{"method": "mae", "encoder_num_experts": 16, "encoder_shared_expert": false, "encoder_layers": 6, "norm_pix_loss": false, "decoder_layers": 3, "beta1": 0.9, "max_grad_norm": 5.0}
Rows from block 3 of the encoder of a small masked image model, named by matrix and row number. Rows with one number within an expert belong to one neuron, the router's apart. Each number is 128 + 24 x the weight over its row's rms, rounded and kept within 0 to 255. All counts start at 0.
Before each expert's rows are labels from the 100 images, of 14976, where the router gives the expert most weight on average: "responds to" is what is common among them. Only what is clearly more common there than usual is listed. The data: retinal OCT scans (Kermany 2017).
# router: slot weights (encoder.blocks.3.mlp.router.weight, 32x192), inputs 0-191
# up: expert up (encoder.blocks.3.mlp.up, 16x96x192), inputs 0-191
# down: expert down (encoder.blocks.3.mlp.down, 16x192x96, transposed), outputs 0-191

# expert 6
responds to: finding: normal
router.12 [142 160 128 147 101 104 149 174 125 164 113  88 105 138 123 117 105 111 107 147 131 101 116 128 145 143 135 124 132 116 138 107 112 121 196 114 147 133 107  93 132 117 148 124 129 160 119 101 127 126 128 100 115 166 178 117 147 148 150 154 161 123  88 131 132 147 138 116 121 139  94 131 147 144 173 109  88 161 112 137 152 188 147 139 153 124 108 126 146 143 130 118  93 106 153 147  86 135 102 100  87 120 168 121 107  99 133 119 139  87 124 138 127 159  96 153  69 134 152 153 157 168 131 126 159 189  92 127 137  80 128 158 121 108 154 130 133  96 123 142 131 144  86  98 123 107 128  84  79 142 138 136 101 142 103 161 168 131 127 123 130 123 119 149 147 114 122 145 123 143 129 139 119  94 131 149  92 103 116 127  84 113  88  89 116 150  91  66 128 143 136 127]
router.13 [ 96 139 113 151 154 162 123  99 130 130 161 116 113 100 129 177  86 152 114 127 137 131 141 116 153  48 148  98 142 154 107 137 135 141 138  98 147 119 126 124 130 107 156 111 121 142 147 111 137 110 142 123 142 111 128 153 150 107 194 116 121 124 132  84 107 168 102 163 128 140 110 128 153 146 141 113 144 157 154 143 125 147 161 125  97  98 114 138 141 152  99  89 128 132 137 114 116 125 160 100 126 126  95 162  97 134 113 175 125 105 152 155 115 126 123 153 119 134 131  93 162 130 144 162 118 144 153 144  94 124  67 120 108 128 128 119 138 157 122 130 148 146 150 135 156  82  52 143 105 127 146 140 132 138 124 118  76 105  99 137 162 120 167 160  99 158  66 159 143 139 148 154 117 121 160 140 124 132 130 138 151 164  87 145 146  93  97 141 111  97 110 171]
up.4 [121 115 129 137  74 112 133 155  80 141 113  99  78  97 111 111 168 145 160 109 143 155 106  83 156  94 132 166 120  95 166 167 164 135  98 134 109 144 130  84 110 135 113 116 113 113 161  80 193 163 113 158 164 143 131 110 143 154 134 133 201 133 130 124 121 180 143 145 128 139 149 109 100 103  85 135  80 142 133 119 124 139 125 103 112 114 142 151 121 115 136 119 136 114 100  97 154 103 110 141 162 119  97 107 117 119 106 127 109 140 150 133 141 110 125 115 118 110 122 145 106 110 143 157 143  92 103  97 142 122 144 100 120 105 141 119 103  99 118 130 130  97 106 114 143 106 120 186 106 160 139 158 101 141 116 180 106 159 116 158 126 137 160 130 117 133 120 105 161 134 129 128 166 126  94 131 166 139 134 118 101 161  91 103 117 178 155 129 106 124 131 139]
down.4 [155 141 135 137 104 161 138 106 127 133 188  94 127 119  96 108 113 110  77 121 144 130 111 116 185  80 105  97 123 132 130 110 119  75 136 113 161 165 131 101 151 141 165 122 128 103  93 129 108 104 107  90 118 132  87 130 122 121  66 143 146 119  63 119 144 168 137 131 125 150 101 133 139 126 171 140 158 120 140 114 122 150 123 130 163 123 147 133 138  82 134 170 117  73 141 148 134 121 122 146 166 167  95 137 108 124 153 126 130 162  85 141 127 160 115  97 113  91 104 148 117 113 135 125 126 104 123 120  99 138 119 119 105 129 125 136 140 176 110 136 152 143 149  97 140 136 121 109 123 157 147 129 134 161 107 126 130 144 146 111 161 114 145 111 115 125 149 128 137 119 124  67 138 112  86  81 153 112 159 159  89 136  93 173 145 134 119 139 166 128  91 173]
up.5 [133 141 135 140 117  99 134 134 127  98  99 129 110  71 136  93 101 115 110 141 117 120 156  76 128 104 128 131 125 104 107 177 165 120  78 123 146 136 109 127 125 110 131 114 160 121 141  99 126 149 126  97 128 102 112  68 107 128 161  91 157 122 124 111 135 138 118 145 128 167 142 130 150  81 135 145 138 112 155 138 138 132 138 138  94 130 132  73 137 113 144 134 145 139 129 172 127 108  80  94 123 168 120  97 114 113 123 140 145  95 161 130 137 110 147 120 123 145 165 106  92 159 137 125 118 106  84 126 127 163 120 137 113  74 159 151  99 152 103 119 173 110 121 117 157 107 149 119 204 144 127 149 158 138  99 112 147 126  97 108  69 122  70 154 127 129 114 119  96 130 114  73 118  99 125 178 118 178 123 131 151 127 114 126 142 129 111 129 175 127 146 122]
down.5 [101 136 139 156 127 155 140 138 125 145 110 157 137 120  96 103 126 153 151 101 119 138 113 106 134 128 123 119 173  96 192  88 109  97 130 140 128 147 125 148 128 132 149 125  75 176 125 110 163 135  81 144 119 116  83 122 116 148  72 112 107 118 115 140 123 129 114 117 131 190 126 140 125 142 157 113 102 165 154 121  90 145 142 130 137 160 157 105 122 127 124 139 164 122 160 149 179 149  92 141 169 124 165 139 136 130  90 125  91  91 143 170  98 147 163 150 111 133 113 160 126 119 138 124  82 123 101 128  92 147 141  96 154 119 106  75 120 154 174  93 141 122 137 154 134 105 133 116 122 148 121 135 127 150 113 113 122 142 109 105  82 114 117 136 114 142 120 118  88 172 129 131 187 141 144 109 121 148  96 142 151 120  90  98 138  94 113 145 175 125  82 110]
up.6 [145 124 190 156 158 124 185 108 130 146 119 136 167 130 107 131 105 106 162 155  97 185 147 114  85 163 165  96 135 111 104 129 139 127 132 157  98 117 112 121 120 112 153 142 159 160 140 205 142 135 143  93 151 172  98  85 133 111 136  92 147 141 168  74 144 152 109 102  87 132 129 160 138  85 133 146 151 127 163 124 139 125 142 129 150 174 130 148  79 107 114 136 126 100 146 130 157 158 134 115 128 122 153 134 150 122  94 136 164 151 166 135 102 114 114 119 121  90 126 126 118 138 115 161 127 157 106  94 110 122 122 113 145 137 134 128 150 166 133 129 116 129 152 120 152 101 143  87 108 113 170  91 116 143 120 129 131  70  96 122 103 109 145 137 107 110 122 120 127 155 168 139  97 148 169 118 136 103 122 121 133  91 152 154 129 130 111 118 131 134 150 162]
down.6 [114 142 139 153 133 148 105 179  98  97 126 114  86  94 136 165 133 120 114 137 143  91 150 153 121 150 137  91 106 145 157 161 132 148  80 118 131 123 126 144 175 120 144 146 102 136 123 131  99 136 141 168 154 115 126 109 112  96 121 139 128 135 129 163 130 114 124  78 135 105 144 158 133 118 124 131 117 109 114 106 134  77  89 112 128 117 133 163 136  94 164  95 106 155 128  93 153 121 123 110 152 106 119 161 112 109 160 122 114 150 134 158 116 147 129 198 158 151  70 128 148  98 133  85 144  76  86 153 108 150 112 137 175 121 128 155 100 117 158 117 114 103  94 103 118 155 116 101 102 158 165 112  98  99 113 140 105 107 113 121 161 120 118 153  82 147 108 110 126  98 102 180 115 120 153 145 157 157 149 109 141 117 149 152 125 170 122 103 156 126 157 116]

# expert 15
responds to: finding: normal
router.30 [125  68 110 150 148 179 122 163 134 122 120 150 148 131 122 145  95 104 153 167  77 108 158 104 103 128 141 103 124 114 135 116  79 129 145 126 114  92 152 120 106 127 112 103 128 115 165 111  83 142 140 155 146 115 110 150  99 119 157 141 100 160 118 157 149 138 103 121 136 131 152 119 124  80 125 110 115 147 125 104 150 125 165 151 127 142 116 113 131 135 133  70  84 180 171 114 169 159 119 142 149 111 156 116 100 108 119 123  95 117 161 147 141  92 141 111 128  92 191 121 135 134 114 110 153  95 121 134 167 144 102 112 146 116 134 104 154 103 130 144 125  86 156 158 161 116  97 122 156 140 135 104 127 139 153 119 135 119 134 152 142 112 143 184 151 138 150 119 108 102 128 124 112 161 144 100 140 111 103 116 163 202 120 127 110 125  86  98 109 109 173 110]
router.31 [113 122 124 106 128  95 119 142 143 108 104 155 124 129 115  83 124 135 146 168 154 143  68  77 161 152 155 166 185 160 158  92 128 123 118  82 116 141 139 146 152 116 154  87  88 112 143 105 109 124 140 143 149 111 115 175 131 151 144 135 137 131 119 108 130 120 163  96 154 155 113 111 159 134 101 168 145 118 107 112 149 129 160 138 167 123 106 146 136 146 132 126  88 136 126 136 135 120 136  85 149 160 124 141 134 168 129 114 132  97 139 123 140 128  97 152 158 154 159  80 126  92  90 128 141  96 123 114 151 152 161 161 137 145 112 168 142  95 108  83  89 164 120  65 158 159 148 110 102 141 126 127 161 144 128 151 141 114 109 148  88 150 114 112 159 135  99 140 137 144 115 145 136 126  82 143 107 157 129 120 145 141 106 146 123 126 143  97 143 177 121 174]
up.4 [158 111 169 134 152 114 155 101 133 125 104  88  88 117 133 111  97 157 128  78 135 156 155 129  85 108 127 116 129 100 143 138 118 114 157 138 157 102  94 104 105 106 148  91 102 142 136 100 138 159 112 112  81 124 157 168 115 148 186 134 123 119 157 121 145 112 143 136 134 109  87 138 130 113 151 112 128 122 114 166 109  92 138 109 125 129 142 105 134  77 120 131 162  99  87 139 102 154 110 148 123 143 142 116 129 143 144 141 123 128  84  99 129  90  91 125 159 137 138 111 134  89 119 130 125 135 131 128 143 141 163 199 117 124 105 128 144 133 175 125 145 125 136  85 134 160 115 129 136 112 117 103 178 124 183 120 124 123 163 100 172 127 120  99 158  88 122 157 115 154 170 107 101 126 179 111  94 120 135 102 159 145  99 146 148 126 127 105 110 111 121  70]
down.4 [110 133 100 112 100 139 168 109 121 128 143 114 121  55 139 115 153 139 179 123 125 143 120 139 101  49 121  87 138 104 135 120 142 102 102 138 119 105 133 126 129 180 124 127 119 118 146 156 153 124 108 136 159 134 118 152 102 177 111 141 109 148 191 126 134 144 143  79 155 116 142 142  86 161 104 168 127 144 111 153 124 127 129  89 123  99 107 102 140 116 165 110 109 165 138 157 153 155 115 116  89 148 123 152 118 130 108 146  57 115 137 109 136 135  94 127  95 135 106 150 134 145 127  94  57 114 111 148 116 159 120 108  95  89 159 100 115 153 102 125 113 152 135 130 131 130 126 167 142 137 107 127 170 140 138 105 114  89 140 143  78  91 138 127 102 103 129  81 132 110 134 122 169 121 139 121 106 117 135 103 130 110 137 146 128 147 126 153 138 157 108 111]
up.5 [154 145 159 163 141 134 150 102  71 135 122 145 147 145 114 131 172 100 146 120 110 139 112 143 134 118 149 162 132 139 117 113  56 133 145 157 152 153 163  85 104 129 105 129 157 118  88 154 163 122 102 145 152 154 151 102  94 127 124 133 111 111 142 128 163 147 142 124 127 164 127  99 165 116 115 131 165 169 112 167 166 148 104 131 132 108 133 127 106 138 161 104  95 143 131 102 147 124 121 155 168 153 194 135 155 146 153 113 168 121 146 121 146 113 168 126 131 101 114 168  85 105 145 105 118 152 142 104 170 108 128 121 138 114 121 144 133 141 140  54 135 103 130 106 100 152 157 118 142 122 124 145 125 125 102 138  88 120 107 151 147  95 174 157 145 122 150  81 158 143  82 114 101 125 120 153  99 177 124 146 150 114 148 123 155 140 121 128 131 143 144 102]
down.5 [127 106 124 133 104  99 132 161  82 153 114 150 125 133 101 149 155 138 122 140 142 181 151 126 154  65 102 144 136 120 115 103 137 135 128 144 148 103 111 108  76 133 169  87 108 116 110 110 113 180 123 153  98 150  86 145 127  92  98 156 132 113  66 126 133 119 149 179 112 153 121 130 133 136 185 133 152 146 106  96 151 110 113  95 100 130 120  97 139 123 131 116 161 158 135 121 128 125 133  98 167 123 167 123 147  84 106  92 147 139  99 114 131 163 105 184 117 144 193 138 115  98 141 113 120 128 107 126 127 139 134 166 128 130 121 109  81 134 120 105 132  95 122 144 139 138 134 109 163  99 110 123 151 131 129 152 143 132 143 139 185 135 108 149 100 143 108  96 146 141 153 105 118 114 164 138 149 152 155 117  94 108 125 135  93 104 112 126 149 103  83 169]
up.6 [106 143 147 132  99 129 142 105 142 128 115  85 146 149 149 109 130 135  94 162 164 144 129 156 119 147 132 193 111 173 102 127 119  95 128 108 121 114 111 136 125 130 145 160 103 165 192 131 122 134 122 129 116 131 158 140  92 159 147 151 157 154 110 119 131 138  92 136 118 113 141 170 112 123 160 154 119 153 132  59 107 145 173 158 148 175 146 148 145 178  98 110 142 129 128 178 159 136 122 141 114 132 137  85 112 119 126 161 108 108 142  89 105 137 121 107 144 141 120 109 134 168 180 127 143 128 124 115  97 132 113 140 160 140 130 116  92 111 119 168 116 134 136 134  93 163 129 153 178 105 162 124 149 148 117 166 140 114 140 170 117 175 170 162 122 104 184 164 129 122 117 109 141 132 136 155 143 125 142 101 140 151 150 120 112 151 120 124  88 117 163 158]
down.6 [131 121 150 135 114 124 150 141 187 140 117 109 112  94 120 140  96 131 112 120 139 113 112 117 159 144 112 164  94  90 157  94 122 117 119  79 138 139 151 153 144 126 104  99 134 133 110 152 135 117 142 135 174  89 133 117 139 128 120 103 108  85  96 164 134 123 136 129 159 129 121  96 143 131  99 100 120 123  72 117 122 138  79 143 115 154 136 159 100 146 174 146 149 116 100 162 110 103 168 137 135 143 136 131  83 132 106 124 140 146 111 136 139  99 167 194 147 110  90 116 126 116 132  98 149 123 182 143 122 134 128  91 100 145 127 159 135  98 107 123 138 142 127 187 139  83 126 147 139  92 139  95 118 134 124  93 136 135 108 127 103 146 114  97  97 117  85 136 124 135 165 134 113 107 100 144 127 108  78 153 138 146 171 106 137  57 150 146 111 132  77 122]

# expert 1
responds to: finding: diabetic macular edema
router.2 [167 106 111 145 124 113  97  92 108 148 132 135 117  78 156 114 140 141 126 140 101 115  95 110 153 133 124  60  96 180 106 102 177 139 109 101 138 146 102 127 112 149 106 126 103 104 154 127 102 112 145 135  87 131  67 133 109 148 102 127 105 110 129 143 136 141 165 152 110 121 108 116 110 149  89 106 163  71 140  79 144 105 144 106 158 166 144 155 145  80 107 113 150 132 127 121 119 133 126 121 142 117 109  94  90 135 113 136 119 120 120 133 147  93 121 130  91 125  86 121 123  95 110  94 123 128 110 159  61 133 139 111 140  96 104 154  82 139 151 134 138 138 123 124 130 174 108 132 171 121 141  98 101 162 112 109 110 149  99 133 136 161  91 138 130  81 141 106 154 163 158 134 100 154 147 109 100 129 130 129 137 104 148 145 132 139 105 173 125 127 107 162]
router.3 [135 166 139 148 162 143 142 142  89 110 145 148 100 113 170 133 158 108 148 101 170 115 121 133 118 150 104 176  98 139 138 150 109 132 143 147  94 130 134 122 141 155 188  90 163 159 137 172 135 115 152 155 193 151 134 129 165 121 139 139 152 166 113 149 133 132 112 164 134 142 140 133 154 130 192 120 105 108 151 114  98 104 124 122 155 130 133 115 110 127 134 141 101 140 153 105 112 109 105 136 140 118 161 134  98 112 110 118 105 155  86 104 162 146  96 159 133 153 129  93 141 126 111 117 125 125 101 110  98 140  93 153 120 119 132 166 129 160  72 125 157 154 102 145 129 167 113 103 119 124 133  98 130  93  94 141 111 106 128 198 133 138 129 116 115 155 159 169 139 104 123 136  95 162 117 118 130 152 178 141 146 112 141 102  82 152 122  83 150 148 124 103]
up.4 [149 123 157 116 119 155 190  52 115 134 115 132 114 140 124 157 102 119  91 109 157 173 124 138 119 169 120 166 103 100 117  97  79 134 114 127 116 124  88 158 115 143 126 154 138  70 198 106 117 128 154 129 150 104 139 165 124 128 136 122 143 149 127 123  91 117  92 114 115 118 138 124 145  61 122 140 148 128 133 135 100  82 124 115 174 129 128 151 147 121 146 131 132 138 152 138  87 119 119  69 110 121 137 151  99 132  71 129 155 148 132 131  90 134 104 133 140 142 151 143 130 108 144 147 135 144 148 152 180 149 163 118 132 126 162 100 142 131 147 137 133 106 116 140 127  99 104 107 139 140 141 120 157 135 110 137 112 146 104  97 138 117 162  91  77 151 118  93 191 136 135  99 104 145 119 116 120 118 120 103 132 151 101 109 111 132 171 114 112 101 137 110]
down.4 [149 108  93 133 136 162 147 137 158 141  99 143 111 101 103 126 140 106 122 115 102 132 161 139 130 119 122 139 135 108 135 121 129 144  91 148 125 117 124 148 127 127 132 126 144 117 154 103 133  81 147 153 118 142  96 110  83  97 116 138 128 112 130 130 163 124 121  90 119 133 142  91 166 130 119 118 199 121 183 147 166 113 146 119 156 130 181 109 106 161  88 138 108 120 137 130 106 115  95 153 133 129 157 159 125 143 157 159 126 127 158 128  61 151 130 143 148 100 144 149 119 145 112 139 153 119 125 148  86 133 168 111 142 132 132 141  88 105 150 105 133 161 119  73 135  98 126 135 141 124 120 134 137 104 138 125 163  82 102  93  98 142 174 155 156  88 109 112 128 103 161  91 169 105 153 126 175 185  90 178 150 112 111 135 121 159 112 175 123 104 126 147]
up.5 [127 146  92 114 139 117 109 150 117 124 139 108  94 131 143 170 158 162 140 115 148 111 131  85  90 159 127 146 173 113 119  88 164 135 110  93  90 129 116 145 139 144 132 115 142 120 128 136  90 118 151  84 141 136 125  75 110 152 112 141 145 133 137 100 114 163 116 127 142  98 122 121 106  89 127 128 127 114 107 151 133 110 119  83 142  88 135 121 132 153 117  98  82 129 138  98 171 124 114 130 141 165 109 135 100 142 108 128 129 139 117 116 117 119 135 120 136 154 124 157  95 144 115  80 130 112 130 154 123 121 156 111 132 161 108 112 153 132 129  77  63 171 126 118 136 108 111 102 144  93 142 116 152  76 109 155 109  97 132 168 172 117 186 157 163  55 143 111 151 102 132 127 107 117 133 140 141 162 121 113 118 152 143 190 116 141 113 158 127 103  95  86]
down.5 [147 165 153 133 111 110 104 137 119  89 103 112 143 121 170 124 142 127 157 111 122 165 138 164 133 112 153 192 163 164 141 116 120  86 116 120  97 122 104 126 127  96 147 130 143 157 107 128 131  94 123 155 109 112 107 112 170 118  98 103  85  97 123 119 130 117 152  91  91 126 138 157 153 133 135 187 115  95 115 117 149 133 106 167 110 158 144 144 127 116 166 139 143 110 138  84 119 106 103 145 132  78 141 151 153 134 142 117 101 118 108 127 160 103 150 147 104  96 119 168 129 148 124  78  74 113 146 146 105 125 143 137 113  85 138 146 153 121 107 104 103 121 141 122 141 113 128 123 127 104 112 128 173 140  50 125  77 136 112 140 158 112  93 147 128 143 122 100 150 144 172 145 135 130  98 151  91  84 131 122 141 187 140 121 119 117 165 138 112 113 115 115]
up.6 [ 93 120 164 148 101 118 138  86 136 113 134 150 158 127 103 145 179  92 118  94 128 175 103 135 122 110  92 135 125 119 141 146 148 119 164  88 108 119 129 128 107 103 114 134  90 108  93 112 122 116 160 134 138 108 118 160 120 135 139 161 141 125 141 120 110 126 190 104  96 101 157 167 129  90 100  95 127 106 164 112 133 132  63 121  91 150 135 156 111 136  79 127  82  85 111 118 105 100  87 149 139 145 119 125 136 130 114  70 142 137 142 112 125 113 142 120 129 138 124 126 141 132 165 153 109 114  93  98 106 146 130 154  92 120 141 158  96 108 102 109 142 129 114 134 137 128 137 118 141 160 122 152 121  82 136 129 133  93  99 152 108 125  66 171 132 100 109  98 128 152 161 149 148 151 146 137 129 177 106 132 104  96 108 158 137 128 145 117  66 102 106 122]
down.6 [118 127 124 104 122 145 120 141  65 142 152 156 113 144 133 137 105 128 164 153 121 151 129 142 144 160 161 179 135 164 107  86 161 125  97 106 171 111 151 146 142 118 126 114 173 111 151  81 158  81  80 146 121 126 150 139 135 135 131 158 169 171 146 111 119 120 111 126 123  84 140 100 110 125 131 121  83 146 107 175 132 123 123 177 154 139 136 166 135 140 163 107 105 108 141 137 155 110 109  83 140  93  60 127 145 113  98 111 161 135 155 168 115 141 138 125 122 137 144 124 139 124 143 127 108 131 142 118 118 127 115 111 135 107 139 112 161 134  87  99 139 133  75  86 135 163  97 149 128 126 143 146 134 128 135 167 169 168 164 120 127  92 102  94 120 105 105 117 124 117 153 149 153 158  92 158 134 111  97 121 156 160 132 148 148 155 125 149 112 143 114 165]

# expert 14
responds to: finding: normal
router.28 [113 132 104 144 169 127 118 132 201 109 107 149 139 141 148 117 105 162 141 112 112 143 138 126 155 136 124 158 116 133 164  92 184 112  91 126 124 127  94 186 128 144 142  92 115 143 121 146 112 103 124 173 159 120 122 143 140 144 114 139 134 122 130 151 134 138 111 157 114  80 174 174 135 155 128 129 140 156 141 125 169 116 122 116 146 123 137 144 157 166  85 123 115 119 114 136 125  92  63 122 130 146 117 130 115  98 129 138 110 133 169 165 178 124 138  83  99 107 136 146  90  86 124 134  92 159 135 117 116 144 123 148  99  94 118 123  97 142 129 103  86 161 146 133 149 121 103 166 133 119 121 173 101 102  95  70 128 107 101 111 113 151 159 134 137  82 118 141 151 130 121  95 111 139 157 124 101 104 141 133 130 125 107 106 152 116 103 142 149 154  76 161]
router.29 [118  96 115 140 127 112 148 135 123 133 101 133 126 104 123 158 137 143 114 135 148 120 125 138 123 135 134 105 149 143 142 138 136 183 107 119 107  93 129 139 112 105 109 117  74 114 104 106 108 143 146 153 131 120 163 144 158 151 141  92 142 109 132 134  95  87  69 158 159 142 121 187 148  83 129 141 133 131 117 119 144 100 160 124 134 141  99 110  97 189 135 127 106  82  89  89 188 132 182 125 160 128 143  97 128  79 136 123 148 130 131 127 126 165 139 101 135 146 127 127 134 165 121  91 103 137 114 132 107 120  96 126 147 137 150  68 161 166 147 126 112 142 138  99 124  93 102 151 174 134 107  94 147 112 160 109 157 165 145 116  83 176 110 120 120 139 123 115 115  88 153 124 145 139 111  98 163 146 147 112 120 133  96  67 118 132 112  92 132 117 126 125]
up.4 [114 121 127 125 107 146 147  99 132  76 155 124 127 166 132 105 152 121 154 122 161 147 111  98 172 128 143 143 137 112  93 136  67 133 136  87 151 150 181 116 126 135 133 141 111 147  90 146 160 121 174 131 106 142 175 153 156 177 133 121 102 132 121 143 105  88 160 167 137 125 104 122 122 105 162 105 166 104 106  97 155 109  77 144 159 142 153 151  92 164 137 117 101 135 111 128 133 135 151 114  96 164 148 125 146 111 128  75  83 132 131 130 131 102 130 130 155 159 140 103 160 129 120 103 105 150 114 138 197 160 112 151  78 116 127 122 116 123 141 138 146 131 108 101 137 129 153 115 114 124 148 106 118  94 113 155 122 120 143 139 151 104 130 126 150 133 148 137 106 116 134 185  93 130 143 151 126 183 115 102 152 166 157 130 122 140 148  71 119 101 124 139]
down.4 [ 80 114 110 163  48 145 123  91 104 102 157 158 153 132 107  97 144 106  78 104 102 112 160 126  93  95  99 156 142 137 124 103 131 123  74 121 136 141 139 112 132 147 127 134 104 118 136 109 140 196 102  73  91 188 152 133 142 150 121 114 153 133 126 138 107 112 113 139 143 110 105 103 109 148 126 145 150 142 124 127 104 116 123 128  73 147 165 136 148  95 103 147 125 129 126 119 149 113  71 109  99 143 170 114 107 135 147 115 109 153 127 125 133 145 117 142 114 133 124 129 106 148  90 103 157 130 160  93 159 127 118 122 113 149 101 131 135 117 180  90  90 117 105 145 152 157  79 132 116 106 137 146 115 121 161 123 136 157 122 110 107 144 121 107 120 125  85 136  92 121 104 118 131 133 136 125 133 145 139 126 104 149 154 116  86 132 135 102  86 157 135 189]
up.5 [133 170 175 105 127 130 147 152 113 178 158 111 100 130 144 109 138 135 116 117 129 138 123 133  77 129  89  93 113 129 116  89 149 105 158 115 144 180 122 123 112 131 112 134 160 108 128 105 154  96 120 130  88 154 169 101 129 153 117 117  87 118 142 123 133 153 160 127 123 104 153 121 151 155 143 105 108 120 130 133  92 129 152 107 133 165 116 118 140 147 136 148 135 120 105  89 147 120 158 154  70  87  52 129 122 140 114 163 127 152 115  73 123 106 114 121 123 142 133 154 111 109 118  90 120 127 139 116 139 145 149 116 100 165 180 111 171  91 129  99 120 132 122 127 162 112 113 153  73 149 140 148 139 116 112  90 116 161 135  86  95 100 138 107 193 119 123 126 111 135 141 104 159 112  79 107 112 108 115 129 163  90 145  97 146 110 121 142 121 106 105 118]
down.5 [125 150 140  80 148 121 167 100 168 144 159  97 122 133 122  91  98 125  91 110 167 117  95 123 132 132 125 143 147  78 142 129 122 100 124 109 152 130  99  96  69 138  86 107 132 131  81 116 104 128 129  95 115 138 132 115 152 140 121 150 121 104 107 120 165 151 156 176 132  93  98 148 136 130 121 118  98 154 120 104 144 155 120 129 127 109 166 135 123  82 103 113 105 127 169 143 123 181  93 140 106 170 105 128 141 109 122 150  99 143  98 151 119 167 130 116  88 125 144 114 151  89 149 159 139 136 140 144 153 130 160 152 142 117 155 121 117 131 127 144 135 160  92 103 171 135 148 104  85 127 120  89  85  96 188 109 147 120 126 134 175 114 136 139 103 114 129 169 161 155 130 119 112 112  88 132 145 103 143 176 106 139 156 150 159 132 115 156  93 139 113 135]
up.6 [139 115 139 150 113  68 144 107 137 162 102 103 119 108 140 116 118 143 138 112 127 107 115 116 136 132 111  85 119 123  96  97 107 117  56 138 158 140 127 161 150 136 109 109 110 107 146  97 120 186 117 128 120 152 133  81 177 100 149 120 118 124 162  80 117  97 151 102 121 123 170 139 138 110 146 108 114 116 139 132 173  96 128 152 136 135 149 146 141 134 125 146 145 126 129 109 129  92 160 147  78 144 110  96 126 150 119 123 150 162 161 127 138 107 126 158 102  67 102 114 108 138 147 166 113 181 108 130 142  70  99  95 125 110 107 117 140  96 124 119 117 140 120 167 150  95 156 125 128 134 130 137 106 119 117 117 124 123 152 158 138 106 103 149 132  80 100 124 127 198 123 147 136  98 179 173 112 138 102 145  90 161 125 155 127 128 160 143 127 158 114 133]
down.6 [105 115 177 155 160 159 173 107 140  97 155 126 113 145 103 186 152 105 140 127 123 144 100 129 121 110 132 138 138 101 135 128 109 115 100 117  95 120  97 135 147 155  80 146 133  89 115 133 118 106 116 130 102 167 155 113 124 129 144 137 145 129 145 165  82 138 138 138 154 177 120 115 120  84 146 167 125 116 165 131 142 124 137 120  79 131 154 151 110 101  93 119 131  83  97  90 139 102 126 118 129 117 129 146 175 143 128 111  84 147 163 131 164 164 118 130 130 122 113  72 111 118 123  83 118 116 147 134 156 136 126 129 156 133 121  89 135 134 116 123  95 113 124 102 143 136 151 155  96 121  91 111  99  97 145 149 144 148  99 124  99 118 166 161 116  98 116 109 153  71 128  81 139 118 132 110 104 143 141 131 157  86 139 153 104  99  62 125 112  95 120  91]